config.toml
head_dim = 48
qk_norm = true
moe_every = 1
shared_expert = false
subsampling = 2
width = 128
residual_init = "none"
eps = 1e-08
one_sided = false
steps = 5500
Rows from block 2 of a small CTC audio transcriber, named by matrix and row number. Rows with one number within an expert belong to one neuron, the router's apart. Each number is 500 + 50 x the weight over its row's rms, rounded and kept within 0 to 999. All counts start at 0. Numbers have three digits each.
Before each expert's rows are labels from the 100 clips, of 14976, where the router gives the expert most weight on average: "top examples" is what is common among them. Only what is clearly more common there than usual is listed. The data: short read English sentences (LibriTTS-R). In brackets: how many of the 100, against the usual share in percent.
# router: router (model.blocks.2.mlp.router.weight, 16x128, trained with AdamW), inputs 0-127
# up: expert up (model.blocks.2.mlp.up, 16x128x128), inputs 0-127
# down: expert down (model.blocks.2.mlp.down, 16x128x128, transposed), outputs 0-127

# expert 8
top examples: voice: female (94 vs 53.6)
router.8:478446557541566443561561563463450448530451470540497506383399469550542525507589495496486561466522466536520477567490511579551455492522653411529577505536508536567508562570467557409549450496536533549403495486559581567623514527449558550560532474496508554502502466484522558467490580534548487560463542578464496472496494445434509455449566513549514518496490479471546435527546449534508558593581
up.0:451474545531530512543465486424540496498548481496435553471440561456536524468475553509598513452469561488509475574422485425493520481572614520606433445557532472445470538464475483502445584430489441453534487458485580513623422484510426510533566510458518416471525608441604534586432491439508458472568458540453518522504446551606515454428466556471474505421496581551534535474486542441482546522446
down.0:414548480466458455504517478494517429482509544411477477397514369556452402535493378463415434471507471577449482486516573471497464477471534580456575424569528553461529495366434485561554549505482520545559440552480492546539499538535520518467515505517549403435516459429597488443564560536495547490460539535448560505400474526550525438471591489449563571488491532489559560519511477499511537492552
up.1:528478485543522499386424489514440471480500505532492439554472507435549496567534483526525443543500551466481514426554498466519434432514544480504501539423555482468552482634464448509461391474570535526647507529462472389523553499583542598489553508515444457412505583506524467555523527551459489529482432386512536552483467463491476452457424481372510449521425421551508444588519457507432478516501
down.1:428520533520521490515636504441561529547396468539537419465440519510460436413528462472449518434439519392544526503471484566508561464421400574545440515464530461582468497386438541523469505472446460570527481491547446512454485557468500538446536467491614545451494505510492510449495469531479499566416475546598490527489494482387517528528531473418500583609573531577549541476513519503526526421486
up.2:443475445567556532458487464463523561553439519510518530528561445479536421470529549539518460524565506502445571479436498451519503520591498547471489503479536519440527508571446476551488468554349534441570431496523533463410376402514517494476541493430436480401439482517390475531494604462455553529499442478477506399562479438544466483417486486526563450508483552549406587488562505453407499499540
down.2:525426588405472429538526524493427577495517476550526604543537502428586422512419540480496464544516445518401523524479460614456529481451516498534469536496523542585490485446607415557478478528506543498464426518485493571417501443537500566438496466503536393465529572470522481424531513493471550552427397453391526490547567476465510544497485484505437499455397580487583449549499442493476545517481
up.3:482534591495487512438550468567525470444575507517569580497555471468388581487563521474474554606454564594533508534476525520417431562419474541570499522598534579488457477518380553495511473526479421455497450453489461460398445508505514442524459481476460508421482498481491448583473501522507565539370507438450528501519477467470549548515472508494429495476591400514501567452489437536428558504432
down.3:517527541548478479491569523475579459465530542530396574513506438562545420534614484502459413519488485440551441454534484454493447402504524490473472558517466543488401555479552573493556483445469508476459466516535610478444563528499531539320494552472520543474487453525573526471549546546514497392560457495506478512497420411512605532470519512476491416559488417550574528542480422557491547516449
up.4:418562501471435509546520484462416484501515515467461499480501552504458479543448505550461517454512520581438503443423512468544507495410527494493498470517497436561449533578482545614395483405494494554577585455555449490478471536498568492438474624520450515484420612557488504395511501553444475476431533448587470471417472527474565517484369475522523439463403504451478424432546504441512506461575
down.4:446458508450471639458497496554504530501504469534461475554470469592514602467473485560507575345487458521547488466499446518550446445470579458415429527388473567534487557471470488469442548524544436488580490488495563578498420610473475563615467549478449530460510488449468416423547444508557569521462464497508506570518473498544539468491515503445432519587479491487490527433549398493478559538504

# expert 5
top examples: voice: female (100 vs 53.6)
router.5:472469493496515529518583524536534482565512478551461412424478411496536461548532438451497435447472503534501495619528528580568525516533636515543542489524521455564493570574408540429539403506573541541499390479515554468587527586472484526549522530382476500553498418513520556461505589478579474550462562568488423480512489451425509432487555529470420575477517516473518482535516470558471539591525
up.0:529466470511508468613479467500461577470475542528464476544472615416446548517507510531500452528471450412494534582485493525490471396463532503509389480511527594512507503496600462457456496474459473572531474565560467392494532357497458451445445553530527485455512569570562436465502483376568462511560492462541566518475459438509558489452476438443538477529574521499492461520507534574615518566590
down.0:509483476438504541555526523436528390531503509523417506520425571511456535572492535525515497438513517468604502493440425454549386524473484493517557527535492510426500458498552579492495567477539424436487449485578579463491426533514428430450451493469452437531476490449445480493528485582518515486491412433546466549579596520514470360483547468392511423414542562445523429431433469462513564522444
up.1:529533445502532512459443566481550541652468495517497557499465488444548508573429455505457492480551505505580455604405474473441470514535602469538458541486529603538473483524499485526530544482515473475429460428431561578437520625483436501479503473430488410373531473486555486510584484471441445479537535528357477504485459496527536449520522554572535444514422537521442403511519466510545474513568
down.1:501485413468570481468597482424516488541383570492581446533484535572492444542549520447520523487523489510442555461527469498474510453476430543462560505481500532532524551531553462461552541495478462374417522413521517570432491509416564498521506494541544431492537499477528527534505469544572480503523449512478471524441464564476596441458404444537537530519483564423395625418598449570431445428545
up.2:561570513552517471495506556616504391545516441443501574471541455510520482521569563509442560503557504479486503522517556445557493457557464544464580494498532482592525516571579499501448569451514507634471531495461498527461618475422503550516536446430479401468550479516546500469512548428507345423490421398467531507498464461511417525470551447559562530535492504499482503523519554417438540413506
down.2:571527505490449438460535502516506426594489505529555585599506431503609434606557418472543509442475492589470447483565486503544551528572578494546465481462399500572448524479561520526575504527425548465590525530510538569511584463580553558444490510540506482509493438446440502561469463527489549427529488549476469388619494523475474500547560471515487482496465449487522540578466464601509418546503
up.3:512574588493535559474541563515403488516482451515521544440449523523537528445542511535600626509477550446497522387538518537459510466550539541454525510574429491474513556435491347487528539489485509568534423433500474523499546487519516548499479525461615487472557395460484464455455382534490542467490486521473431486559472465495554479464498462463446476625515575528517499593477594404526526570536
down.3:565555432533499514447556501541550550499514529499491469489483452569580461571473497639462456523515540521459521516415467522426491450435604458432530471477503364575378430474515513556472598483491492548506483500479465581458486438439510541472531597528576502467478512451525524472460536534562478459575505477485539468429519480500524469555531500489393513420412472516505451507476613361551465466485
up.4:522474467488467378445486461430477496475436475553541512425520536594491529495457534352513471487503500553602547451536432466452502575449573542554466454514477433443585547458548458480486593434515530452538561473558541472567587357495494564542519492477482469462461562534481489496561547544561536548526564456517538584449467480499490557442433539466420545533490451506532517468553540544549545455389
down.4:446385585531443504557495500423490460476463511506565537458507504534488424511376473580461491587460505441460488491470557443464472561491509461471463563517487440483466444530408448431494483573563436521541461436526471552502450501588527360413450500464611533440533531529469574481475455473500479530555626524522482573579448582463562459552544430510523442568520480535451479488515490492544473477426

# expert 10
top examples: voice: female (100 vs 53.6)
router.10:476481524553541519537600559531500491551538498556453481495423520505552543515606453426517493530541448533427433564533579501523445498515631459515486561538533523532548528632400574467524476467587503546488466523540468463573524578490535554491497518493484446481483438502490555443484569516531505586448397585439415474539439462446469530422585513497493516477504477517572481515560430592457530624512
up.0:455544475513529504519472540413545508446560460525475472452474542516430496517542504466447464462484356567475480473590499479365518540509534499480469514429522479491451531507550527440443454543432486475404518520508476469483404446564505509535465513555463574465446426451494498377468553509491563553533643484526508469536427489524555583435460530554486560512436434423466497560481442359480416474545
down.0:578532576558528479504429487530470480466546496476506507521530561480511565581534488554543484449546405570524493595470478451563497444568626500575621542506464573524462546451488516498468461498498493547428522494447553462568504620639506575572531558468493429493490490550499541494565475508435577542467532447538586523500510446540487615546489420502454553478404486428548562490485471509519451557513
up.1:574441438494488547491460640536542481446428506489595510472539624500560539467563521547520439475465529524478493419478557437556521484505522471574414521454455536435464505423423467496483559427518468485435436434528533489517422542507496566460447557478477518481515572550427456528491510435386443508485442561439593525457480498515598458474440506492525415548444426548498570517574491534572569470465
down.1:499492614545557561572405513526417535485577527469468493508484572556494555464529414546532472487572480572532540473532434504409442477541519457532480503509563470530562389467451537507560411458462552525401472443453513491410433527474423558476460520443536469558445497591549500535553375496512502480464566563461505481455456533492487514606459604443457514501533464527526533547423496552480534475407
up.2:584534448501546518504452553408449458444495521523497447506470484531613582502499503420483468544559527519516498501525498507462454510476498540376398529545404468540487452568427585539561534440391530477452498514531519488487458463519559528586498474527402453516442472574544472512479575555440425493523506475579565412393401547523534526493521525494540440578405485522614450532515523441504526524553
down.2:551484554442490564554501537576474520490523454534551522616536496620475490408470603429542501458546474546538497403489403522467464644499518457526417549463475498550450515515549475512511465491529497432525588466487502434511564413440455505506458495440542463503508495609533446461417509486491493612550469459521482443536516525561465553402536557466441534481442479503512497584628465493515536441486
up.3:444561461524481471513542513600450533505466449519567528413524474531453457496526476476523559566459396444489486539475486468508482500478503478488549524478537607493462563490489488432428497534488442478429608446517593513470584526445370616582475591501495490421532540496490460492590466492437559501415424563490531510514434438382531442421607506527517525439545446520435507488561501489478569462472
down.3:458475532478553385475522476480541510539415514441521502521523362506491453517502522550496498564532491464596450389487412605442568473498451523467543465464445461431509445527576574510549468524456495472603598455570591516558431536526526558483554531549521493485539406506420499447475552433584479438544541524528517495408474528481482527429454490490430483556611491469538504497489526543461545395509
up.4:524468595535463473575473547548557439488486393528506546506550552530499452523446539527583496561458463555590519637538503405438558443465462533536476493535483607496499543540494412529414496527447459566442478483532523504587563445467533505588451452472468532452444446505463551545556477398520476566553504432436556477505478520432444504517481525505500595586448463441573518585500511508465600510473
down.4:515545582494459448487434513420486466475499480551442495456566508532425454583402538517551461537526480465540602542422586573509463488485438568555457465517468479453521552476455505423487476466555441507474569444434468589494470442553549500473505441504562450535480543475516473413413507465558485471522510604403483563535449601463579539467475579553504473553554511586505467596580548469456465444426

# expert 0
top examples: voice: male (100 vs 46.4)
router.0:433413455464408560444557490516465488487496480456433576479495494469450445482544441455482511522516548545405433549461465507446427552554492423565545545461475458540419492506482572450457489502599545483562482511483468516538586579501563396476551437479468543541515611510556452568501548433399441601462451534446450469487621516533504511474515518569475520552489509572556445460511425541528441557558
up.0:448486533486496522474409522478463454537534472480505444452469494487423499616491458480548434549527482574420475527545487482508430482438527436548445493488600502454549508539473510431434458533502495566569504498433425514455565476615470581439491556454489538551524425453553619433459553548468427459405526539497488549491551578525447563487520407525581538424561553511513511466525371548436513573475
down.0:442462464514553442461469474507594494501477512590518524517471526506438499381532535523535562578569416422485495554536504523507513500475493510519441556498480488532511482534517524568494439549422563518531513435577506502454555506522421445460532445393403528493668605555436407600506432480529539477523579454551566469547483497390505475495411540488571482472514564397553505502496505527486543485520
up.1:540568415462483485491545511487411572484483544511500552459504574534478459473448401556438459475532535492478560525478502570496629391453502485420492536428550464472536559481611463445448432476564538499457500554496513448555555571503542569401481507469405512464519537488473473467498467601621526407524527416546406449483523477503501450537478517509552441563479475498549579521533483507441589538574
down.1:509491505497507446476502579487463481488470453397500506461489490420443534511642415562479442539483504466570542513519514572488518468550572489622427517480416604500538471470595548418433484490439487495606452513459578517563468436488483517479496437456469459554523449615454521459472498499426529502543459467565474469350419575548534525517458505524507488478437506507521457486542483453366487502520
up.2:468500528434501634591512495550608520482419505486504497422518520419511591486530449409427469452461516524415547474486511437457507494610459525548421459503434472467520538454507506482531558543479426491495520561522476583488457492499459513496438486473438452450434542487536490367452488501530491571509413702514492513481484455516537466533507550476549512628493493486519521544552561533476486457438
down.2:562462380426498471494434413397454460571478437459598470528589506548539553501490502458562547509562466518496486518478521514555515467494484600473511493515590546442552471509519426429443497519441484515506483483534499558577405563531466490554579591540516559476549408565468430574469538440524559534548592577505505514416498509475593425483500515570543471517518613473443516499549444550533490550525
up.3:540552486504577470498524479445513490410533482499406478469409480516522476560508493554481560489536439528448550580519485493449484539585572466525544466659450345507508437503489402518622478536344476483419496508514414571510469445535541532551453521454499556493545555536486488518562553477397532512536455459523517515473509496544472492490509442524557395463467478528490508461552537412503542466567
down.3:503560477445426581431403543502544521428443546476554578464451472493533560468534488528554435458525466539564459493452523569438483510527545474528536521535548503441504527509495552412507599534587543461526557523564594454517505459450510420546554492443514546467475578494506504534470561483459461575432572531600545401450513434483463555519594407507445562507487480391462472463432401492447504416478
up.4:536508463554546473553342474500539515503502493376459504541542566548437519576444504475503439610481518422545545545488521613526394541495535410479553549528556508481557489556564483587480514522558502570481531520458509482500483510508497465495448500571564428604477498463516496472371459549486518460483479553429505478485559534468493555619491469529548492580503507523467524503504510641557417551500
down.4:505519479553504457522497589534489586490531453521543485388463440463459549539474447484517574531415514445486503613491562526469464473548425436516527524491508501488473550433580510474535408462552516447497534429490528504536595442512422479449527530581495469406531549566478555497618405522443569442491513476460485520528568533576539464466488547599442503569481435487549495519425427468553628465580