{
  "model": "CTC audio transcriber",
  "n_mels": 80,
  "hop_length": 160,
  "arch": "transformer",
  "norm": "layernorm",
  "fused_qkv": true,
  "moe": "expert_choice",
  "subsampling": 2,
  "shampoo_beta": 0.95,
  "gradient_noise": 0.1,
  "warmup_steps": 270,
  "weight_decay": 0.2
}
Rows from block 3 of a small CTC audio transcriber, named by matrix and row number. Rows with one number within an expert belong to one neuron, the router's apart. Each number is 500 + 25 x the weight over its row's rms, rounded and kept within 0 to 999. All counts start at 0. Numbers have three digits each.
Before each expert's rows are labels from the 100 clips, of 14976, where the router gives the expert most weight on average: "strongest on" is what is common among them. Only what is clearly more common there than usual is listed. The data: short read English sentences (LibriTTS-R).
# router: router (model.blocks.3.mlp.router.weight, 16x128, trained with AdamW), inputs 64-127
# up: expert up (model.blocks.3.mlp.up, 16x128x128), inputs 64-127
# down: expert down (model.blocks.3.mlp.down, 16x128x128, transposed), outputs 64-127

# expert 11
strongest on: voice: male
router.11:527478498532489456495487502498511535483466511492524514482508511525509505490517494521471526442517470455515430512471506542463572477485499530527526512507530515499512499552530494527533482480469521
up.0:512517501505472484494510443487502518522477497489505513485469494491542463524564474464470541527509467535507487549511491555526515494526473494513462488502534539476532522466483504494478513508486475
down.0:513484484501464509522477505499552562482447484494478533477506505514535546513507491479498470497511518500502512519509507446511526517472526500568494482494481483500456524479488522521475484536491463
up.1:523468453522480460523541485501508453456506507505515527511512535472506505519480492493499570468509508478518484514513498521512448536520478496480508489444512515541452512520487509477495492482470509
down.1:528503494464492536504516479497482449548495486499503498487509493459498513485451551489487496501496535530489505495475487498522500504509463500536511504499513520474527483462457540500492554539465481
up.2:486465502479488512554479504465531502547554497514474468495487507473508504517491466500523524501518568532457499489532494532516484523482498502486495546507506473497483506498508551503502497491485492
down.2:459504466473483488422498493505512459519525525476486486513516493546469480493530513468461427498492491496484464479539441488516492524519493490486499504519518517481469451526514485500487494507493548
up.3:496475504528466463502559505504492497483521510465530491485512508500521525480463474494484504542498554499506504562476534473519447520499518512476515514562487484519508461506493477478500509493477462
down.3:532492499476465527510472526483472475457504483529493502490541495461465480525498489505489491505494533506486467546482507462508465502488481509462522497475453458539495527480505491556490498488529539
up.4:449427485490503493531490520513505498488534542513513497488515492517494497516495527537528502509452494559480438544490493514519509435526498506487481483497502479501509506536472497498563525497534498
down.4:488492479490552524500502503495449550513502494481497478520509519487490466542508550481494513497477473513488491503474547498526536481506487504458484502516477461549521494534547495523484473513459522

# expert 7
strongest on: voice: male
router.7:462535496520470500509518503513526517441478532505498496510513506524500472506556531482516497476483449512534428476528528531493466498518444483470502523476511531507515508478482472508501566432512491
up.0:477496518475516467480510560536502486449503522509478503509453512531500459517517511440468519462556515507475501515484497552547516485472466511521518495500468511524513534484500524450506507485540506
down.0:497499473518445515504541518550495475513510523479483463519455430499517521494541522477490519519546540504481483439524441487457463502501494512483552518517516488499487499550507484518493491457532545
up.1:509483511470524529530497450538512490507487502526505543538531478510504484532514479503497507513483501489512468518497538462492518525490494477488546487490520491530533516482540526492520456494486500
down.1:546470496495467563472472478462489522483510490476520496491523501465463571504508493511499487493491510499514527479472503516466458489496489493482502457487531527472460498486463500538494540528483546
up.2:493519467523511482478478451480479481515584519499502483492481463467476469518475510537504436512553521525517513529473506487547532513518474502483477556543504500490487500493535490499495515498484530
down.2:557496484523488534524502505475558502483506510506526478507484516480528486507533493518542531467520514505484474511518488529510490497519497489528497460500483482501450528470487490555530453500537459
up.3:515526521502502581455521494485501492462523450479522503490467518477517505522474510479536480479502521516513494556504469505510542456467491491512500492491513507529479491489505487467525508496520507
down.3:510479481512476477532495518538514495536501490491544511531481522499521470496470450546538435514474486471473488479527483499520551497544527487497510454482502483484517483513516491508509523531500485
up.4:497506493491487501488511509508529535486498520494537515505505461523435496508527472467512514514481507503559513556490483490499535503515544492522528465496494486483473511534497503448519494483461503
down.4:531500483520550499465450528506505494495512466499450485501499560502493497516454472511495519557511535486475493474529513485468550497526502490481516492479460466505513493491469522559517486524490489

# expert 0
strongest on: voice: male
router.0:539528492497535489520459554540519471498489492477460502504532531523452461534478506530467514469506448496518462468486520525522491456488486530474477494493480497530489536441483517494500551502523483
up.0:524505513518501500528495524512479521530502456508473483485536504496508464539498493475489491445482467518470529461492478473508493473513532524542466519517512524519510490483535526487533524518464472
down.0:532505455499490519500470496476484506481498480467458467490513507493517497522498502510534486485540493489559487490516523542499509544506536484493503458529459514526498473505488510497485519480475497
up.1:509500479549473494506505464534460516487503460490529505489519517492558431462488561499537572490507521501454530496484474501485503527501548515515464526527476508475516491487502493524486462488515486
down.1:471492494476481511471533512493494501454521558494492514508507520492551484522500507529505458484480524479515548512496458503500496490488488489465499491505531524486518551502513471506514535501516536
up.2:487536524540501489481460504499528499534430495487499506505497505499493484474502494502506468492521464473535515504473506486494470469508545497478538474506481525475527483558500509492459522497528544
down.2:476480481511494500448498525540493483512541519516450509546466520509488515500531463500451446530522476556466509521531470537526505529505490492493543548515466492516485502443515501485498523519493510
up.3:503530482463485478497530517503580514517514498560530507531521526512504480523507492504514509522494529482489494555539476472512524502487555496468534479511501513490501457495508477487490470495507500
down.3:486501511512516503515481454491520474488496500475513489521472527500502507473492499496483472479520509498439471464496491470490479543505472450542502513492605488495478490521488542514456519506516502
up.4:508501526516501527480528484498458559512506495490493507518532503483497502487509545491523489524459490497512467496489477529519485461506500480492509500544472476476520472485489504538529519527481462
down.4:464511519499464502473437524482443495491476485453530478498548528519539508476526509502462500516518480496484494497549515490497520477484460480466531504471497465507484518527481511548474498529506493

# expert 10
strongest on: voice: female; the word "and"
router.10:488480474493487536461493514501484531545475509505497488508551510456484531521523472471543505484458509516537527550498505467485453478481493494482529497502495495513497485468496533492502441510475522
up.0:526496477487522504527521486507492557512519496467490517518488538507548503457524499499507501508519473514481487517499519540487510483481523485511536521487472512489512550545527489504445437486492508
down.0:512534464481502496530497523492468530524495547479520491463521551494541527514532497496503495469483523494547496481517511511470509478513502477519470538454480494507523512508486510525543492503489448
up.1:453516525514500471481544509494525471499490443455487481526445489497525560493498526465503531492503523516490523484517500502502468555510483519468499513512504522468504526479519493561476530467521472
down.1:498490507511494546512505557522480459481501475496509498510550494535469488511529529482468507524463461513462539506515513483494500486519519510492448485487505528458497547500487485517501483457481507
up.2:516548510444494493528513478468506493520509488473464533455483505475545468481471514517480557478468516506474486508514479512542504473502492478514487504517477477485499544440503508438477485520529514
down.2:526506490492494442501498538467442477463513493441503511486529463536502508494497484530466490505455483485535534464545535484504494517496551495540527551486475485525525458520472497496520512502467506
up.3:536501525515507501533549491504504484465490466508506489467466476520509450516498493537518490441524482482496474461471537546534512484459456539524493517497469533526513475518481543502476489483507538
down.3:544491492533515491511479510476548512496486503506516479490467475465471492448510525486471566495484536434513510537487484500503515531505485477494493541542531516487537476511450481489510463502474531
up.4:503490486541520460550490491512505526504493489527484482467500489501491486524489537502505528473490520499492501513499501489449483473514467507516497505451488517501534519503454491524514480506498507
down.4:497485489514500526450516461509519509564489522515536530526446566505528516516494489481469486508494493486490522516492520537506502499515506508496503499493548533464480524497481513485478441469509515

# expert 15
strongest on: voice: male
router.15:502526507505497499512538522491495486444453492492483453526498507548489509491490518483468493495542494468540468478498508549496495516498506484532499470522499470495514503495529515502516477468540517
up.0:496516538489507462541519485533497497499468502534513546488459466504505553508513491482520508471500512479551503432479496503487514526494482493493476517448547516477478500513493488492496453510510531
down.0:472452465485518516506506500505485499547501502518490520475536512531516461504492533454463519531477483498499488517509502490489549480506444458497508510494492511486506454494510504520473511533485485
up.1:523522508520487538479467496496465508489517515497472439525452490485526500419503524505511479503441530482462515476499532504542497446498515459496513487505522519534518474486475502518507474521519507
down.1:496497513506493501516480515506484468484489499488536499473466462528492505518496519470488497511529485516482476485498466532500497531522485542506447491451484501451499493506476487521451479472538498
up.2:503507498500534470534514507512492530517513553503448493479554495497519478455522471472508520532517482507503487552543496499527476493516514509479512433509423530487513524486509534554496473500538511
down.2:454494513485495530486499521491484486482508458511501478483461530530513472501506483525468479535518449486548486502541470474485485519539533529498473552471515477466524478501532444480462522498502496
up.3:502447506475487548454513510477530507516516537493490506525544493503460521470524539549529499494490505485511497507532478498545488460517506523483581514513479493476472478502482485496470477539538520
down.3:485450484488483537479495503465493541515537505513537464475500550489518495463499503464444489494524480513442503510480501498485489475534459483501423504497540487491524499509464519487515473499493468
up.4:508490492489557550493507509537476500519508476526451492499515460479487510467430498495491513539463525496514499521485521498504521492481507516529494493531466460492501495480487514512534506512502494
down.4:458488497500465506496493525507495505510504547538572493493481481489503496516485570466483504512511472532530549505473503523532481556486470483502499510512511490525482502542455474497496503490494500

# expert 4
strongest on: voice: male
router.4:575502509536522478499493508501533508508498513506471511463489510493504517518511541505497503535477437495518474478489503538529487484496504521480521544480519548497527493481515534499532527521532471
up.0:535498490528518538495513453509505518475525499500496487510518519451494477470503505519478524530542541459504469497477484494521476523492488494522497542532510480479472513465478507468481481518533510
down.0:481516486487543515493520444504526506513548479494491508492505461523478454489481478482515467551495461463489482499535515483483517475533497517484511510468453528512470459545509492477494514553504523
up.1:499537484490457532534491474482492467510480464513488529485489496529477516510536467503479520503489517467513484504449470459515469472487456533518474477544535478504506479485582505549489487483498490
down.1:464510508503481497494521500486455539537449515509550469524526509473534506490506539491523531509532491534508479505517488487517528522493519534523448483493502490539506501528492502509461486530513502
up.2:505518515516516460488510488538514450507513501496519522538523444491502437529516521515496514492489494481445534533513486515515490498487544462499526495511480466468532485533490489510542524531506467
down.2:516512523511513495491470502520484514498480520475541470510469527496484482515538491490516493498504529461532510508551467498452454509522537488491495499474480523557510520485478508517505512484472472
up.3:490502444456492526530540498543478522526493544525506477497464539486489549445551522499483510479535523542470471469523504509503520480500472507517517489484501482456504488489492491478476498491480510
down.3:521513485492490530487479520469536476505525520455505455506497521486480476501515495494510474446535490504535495516500516527512481482492552467497501462466469489532529555506519455487544480527496453
up.4:498511503521470491510450524548474488526469504495453491492533549483465511482494519512514518496488482463519485460482484507490520474492512498521521489491500520522530539492450484472522470538482538
down.4:472510501480498517521473469506484498537515525540515498533509543488548439513520464430519481491497489477481496484500506486510477447487493505472469463533456503549525515475500489503466494480533506

# expert 1
strongest on: voice: male
router.1:495507531423486458471489503485508475468482506518492468515542504490512515501514534482460498549473462513531491473513483525486510496515490535525486484524499477492512523535478488526506513500499470
up.0:519517499470477474533469506513541477487476517508479530497509488512521518475466523534482510494504490497496506525504478490497522467495519471482485447532480484536522506526516496476480489562501485
down.0:516456486468516535492447472522530481513513464556494502470517530489435533486508479504517501505513480505486501491469500500504522487513498530457508465539494533503466494503415506454515485541518509
up.1:511482467506498511510473485508522502506472481502516486471479491486508515485460478503515509483537522491488506496537528443509499474501556500511467516511497499468503527498470474489449528511482457
down.1:539527482496479489520487495520443447510529481543484463496485491483474470513535442503486531454532474512477480505457508488490509552472499468498484522515531500510493499473515524473532494553465515
up.2:460481498471522530508514453505528491536511488524476529480460479505464522519494478505521523515486514525466523492462506492519541514522527485492484446515484539468490505522544481512517503475514511
down.2:498490501486500458535491520498522480517472480518508470476478494429513501482465491495491467483548466503496476520478498493569507488518529493460536491516509508489401493484505463467494502517467549
up.3:486476524486503529528528501509465505499570540505510552524502545515485472518513528481525531490509503492484511509509534510520506494498541490523495495526522474535528489483501510480476468496543483
down.3:480493523539531513497493555501512487464529493521483464493483491541528498525482462543540502462576520510498500507482445495451493454503457520516518512496557503477498500505520501511500484515508531
up.4:478527495508487513471542543480558469517476508521524441502502479531467515474522502517458489526464520468500458526514499478524497489515529494516463488502479534488575506515533527471469496467530477
down.4:518500495496513499469492446498449469539519528485492488513517507494443513474470533504491530480525502465470472547500512454487527468466532471489538535473470473503516498460551483518476481492500513

# expert 8
strongest on: voice: female
router.8:471443447520504508474545506484487546504536518476522499503524476459493524496526446466482463471511516492537517474488520492451470503479495518524485522518509465522494518463512477486508458538527497
up.0:488458507504483459459506531491503525497487520502504455534508471494515512529484478545505529544486504503492502504480499495519526488502492488433516484519532498456526506519482490480456461518501492
down.0:528477528492511539513534478540471486525494509533519570530455502516511454419543459509534519493508497546555497468498493495454513508486501527488484467493470487487527541500530492476523488492465553
up.1:504498521473485494434484496488502511466454466517491490456530464473533485509477495532505521504514498514471464516469490523483467520510467515498531515509500497472560523501503533469487478519479514
down.1:508530481451486534528483529483478495497517531502509531511524550474452515472556465471498459496513550518497518481523552492483490491519503502476503561526457493463493508497499443518526506510513493
up.2:511514514487447499506481462487462517471484508500486483494478468488472543475528489526552499442464507482501489499513497519494517494535484520480499499491462496478511496468515517496406530483494509
down.2:539538477486516502520491500516472470482509509499504497494468551529517538491540513533511488511529524485513512528491491454508479535482476494507452452474500479469536457501496487532534520547492520
up.3:520515511484533535491498484533529485501488507520540482464501508498461510534554499499547486531458519529482538492474478513515469472483460486492538458453508478489452492502527508509477498490515491
down.3:519507517472488473500487508512482460497530488437498543505477470528496527501499521497466499505457487518530507466504529528523449505520463496492518547538464534483497445537527482502495522537474477
up.4:482481515509513460490476514493514500474510494506508542483475457494482480507575495493513523509534512541489468529528523532520529538489505489473510545500516482446521445519491495519501486445505503
down.4:504513514548472499469533539537499524496539493502482485530496466525505470511485494478486460501470483500505518468499501533532511516471480519478544511472481530522477526520503511477502577488485535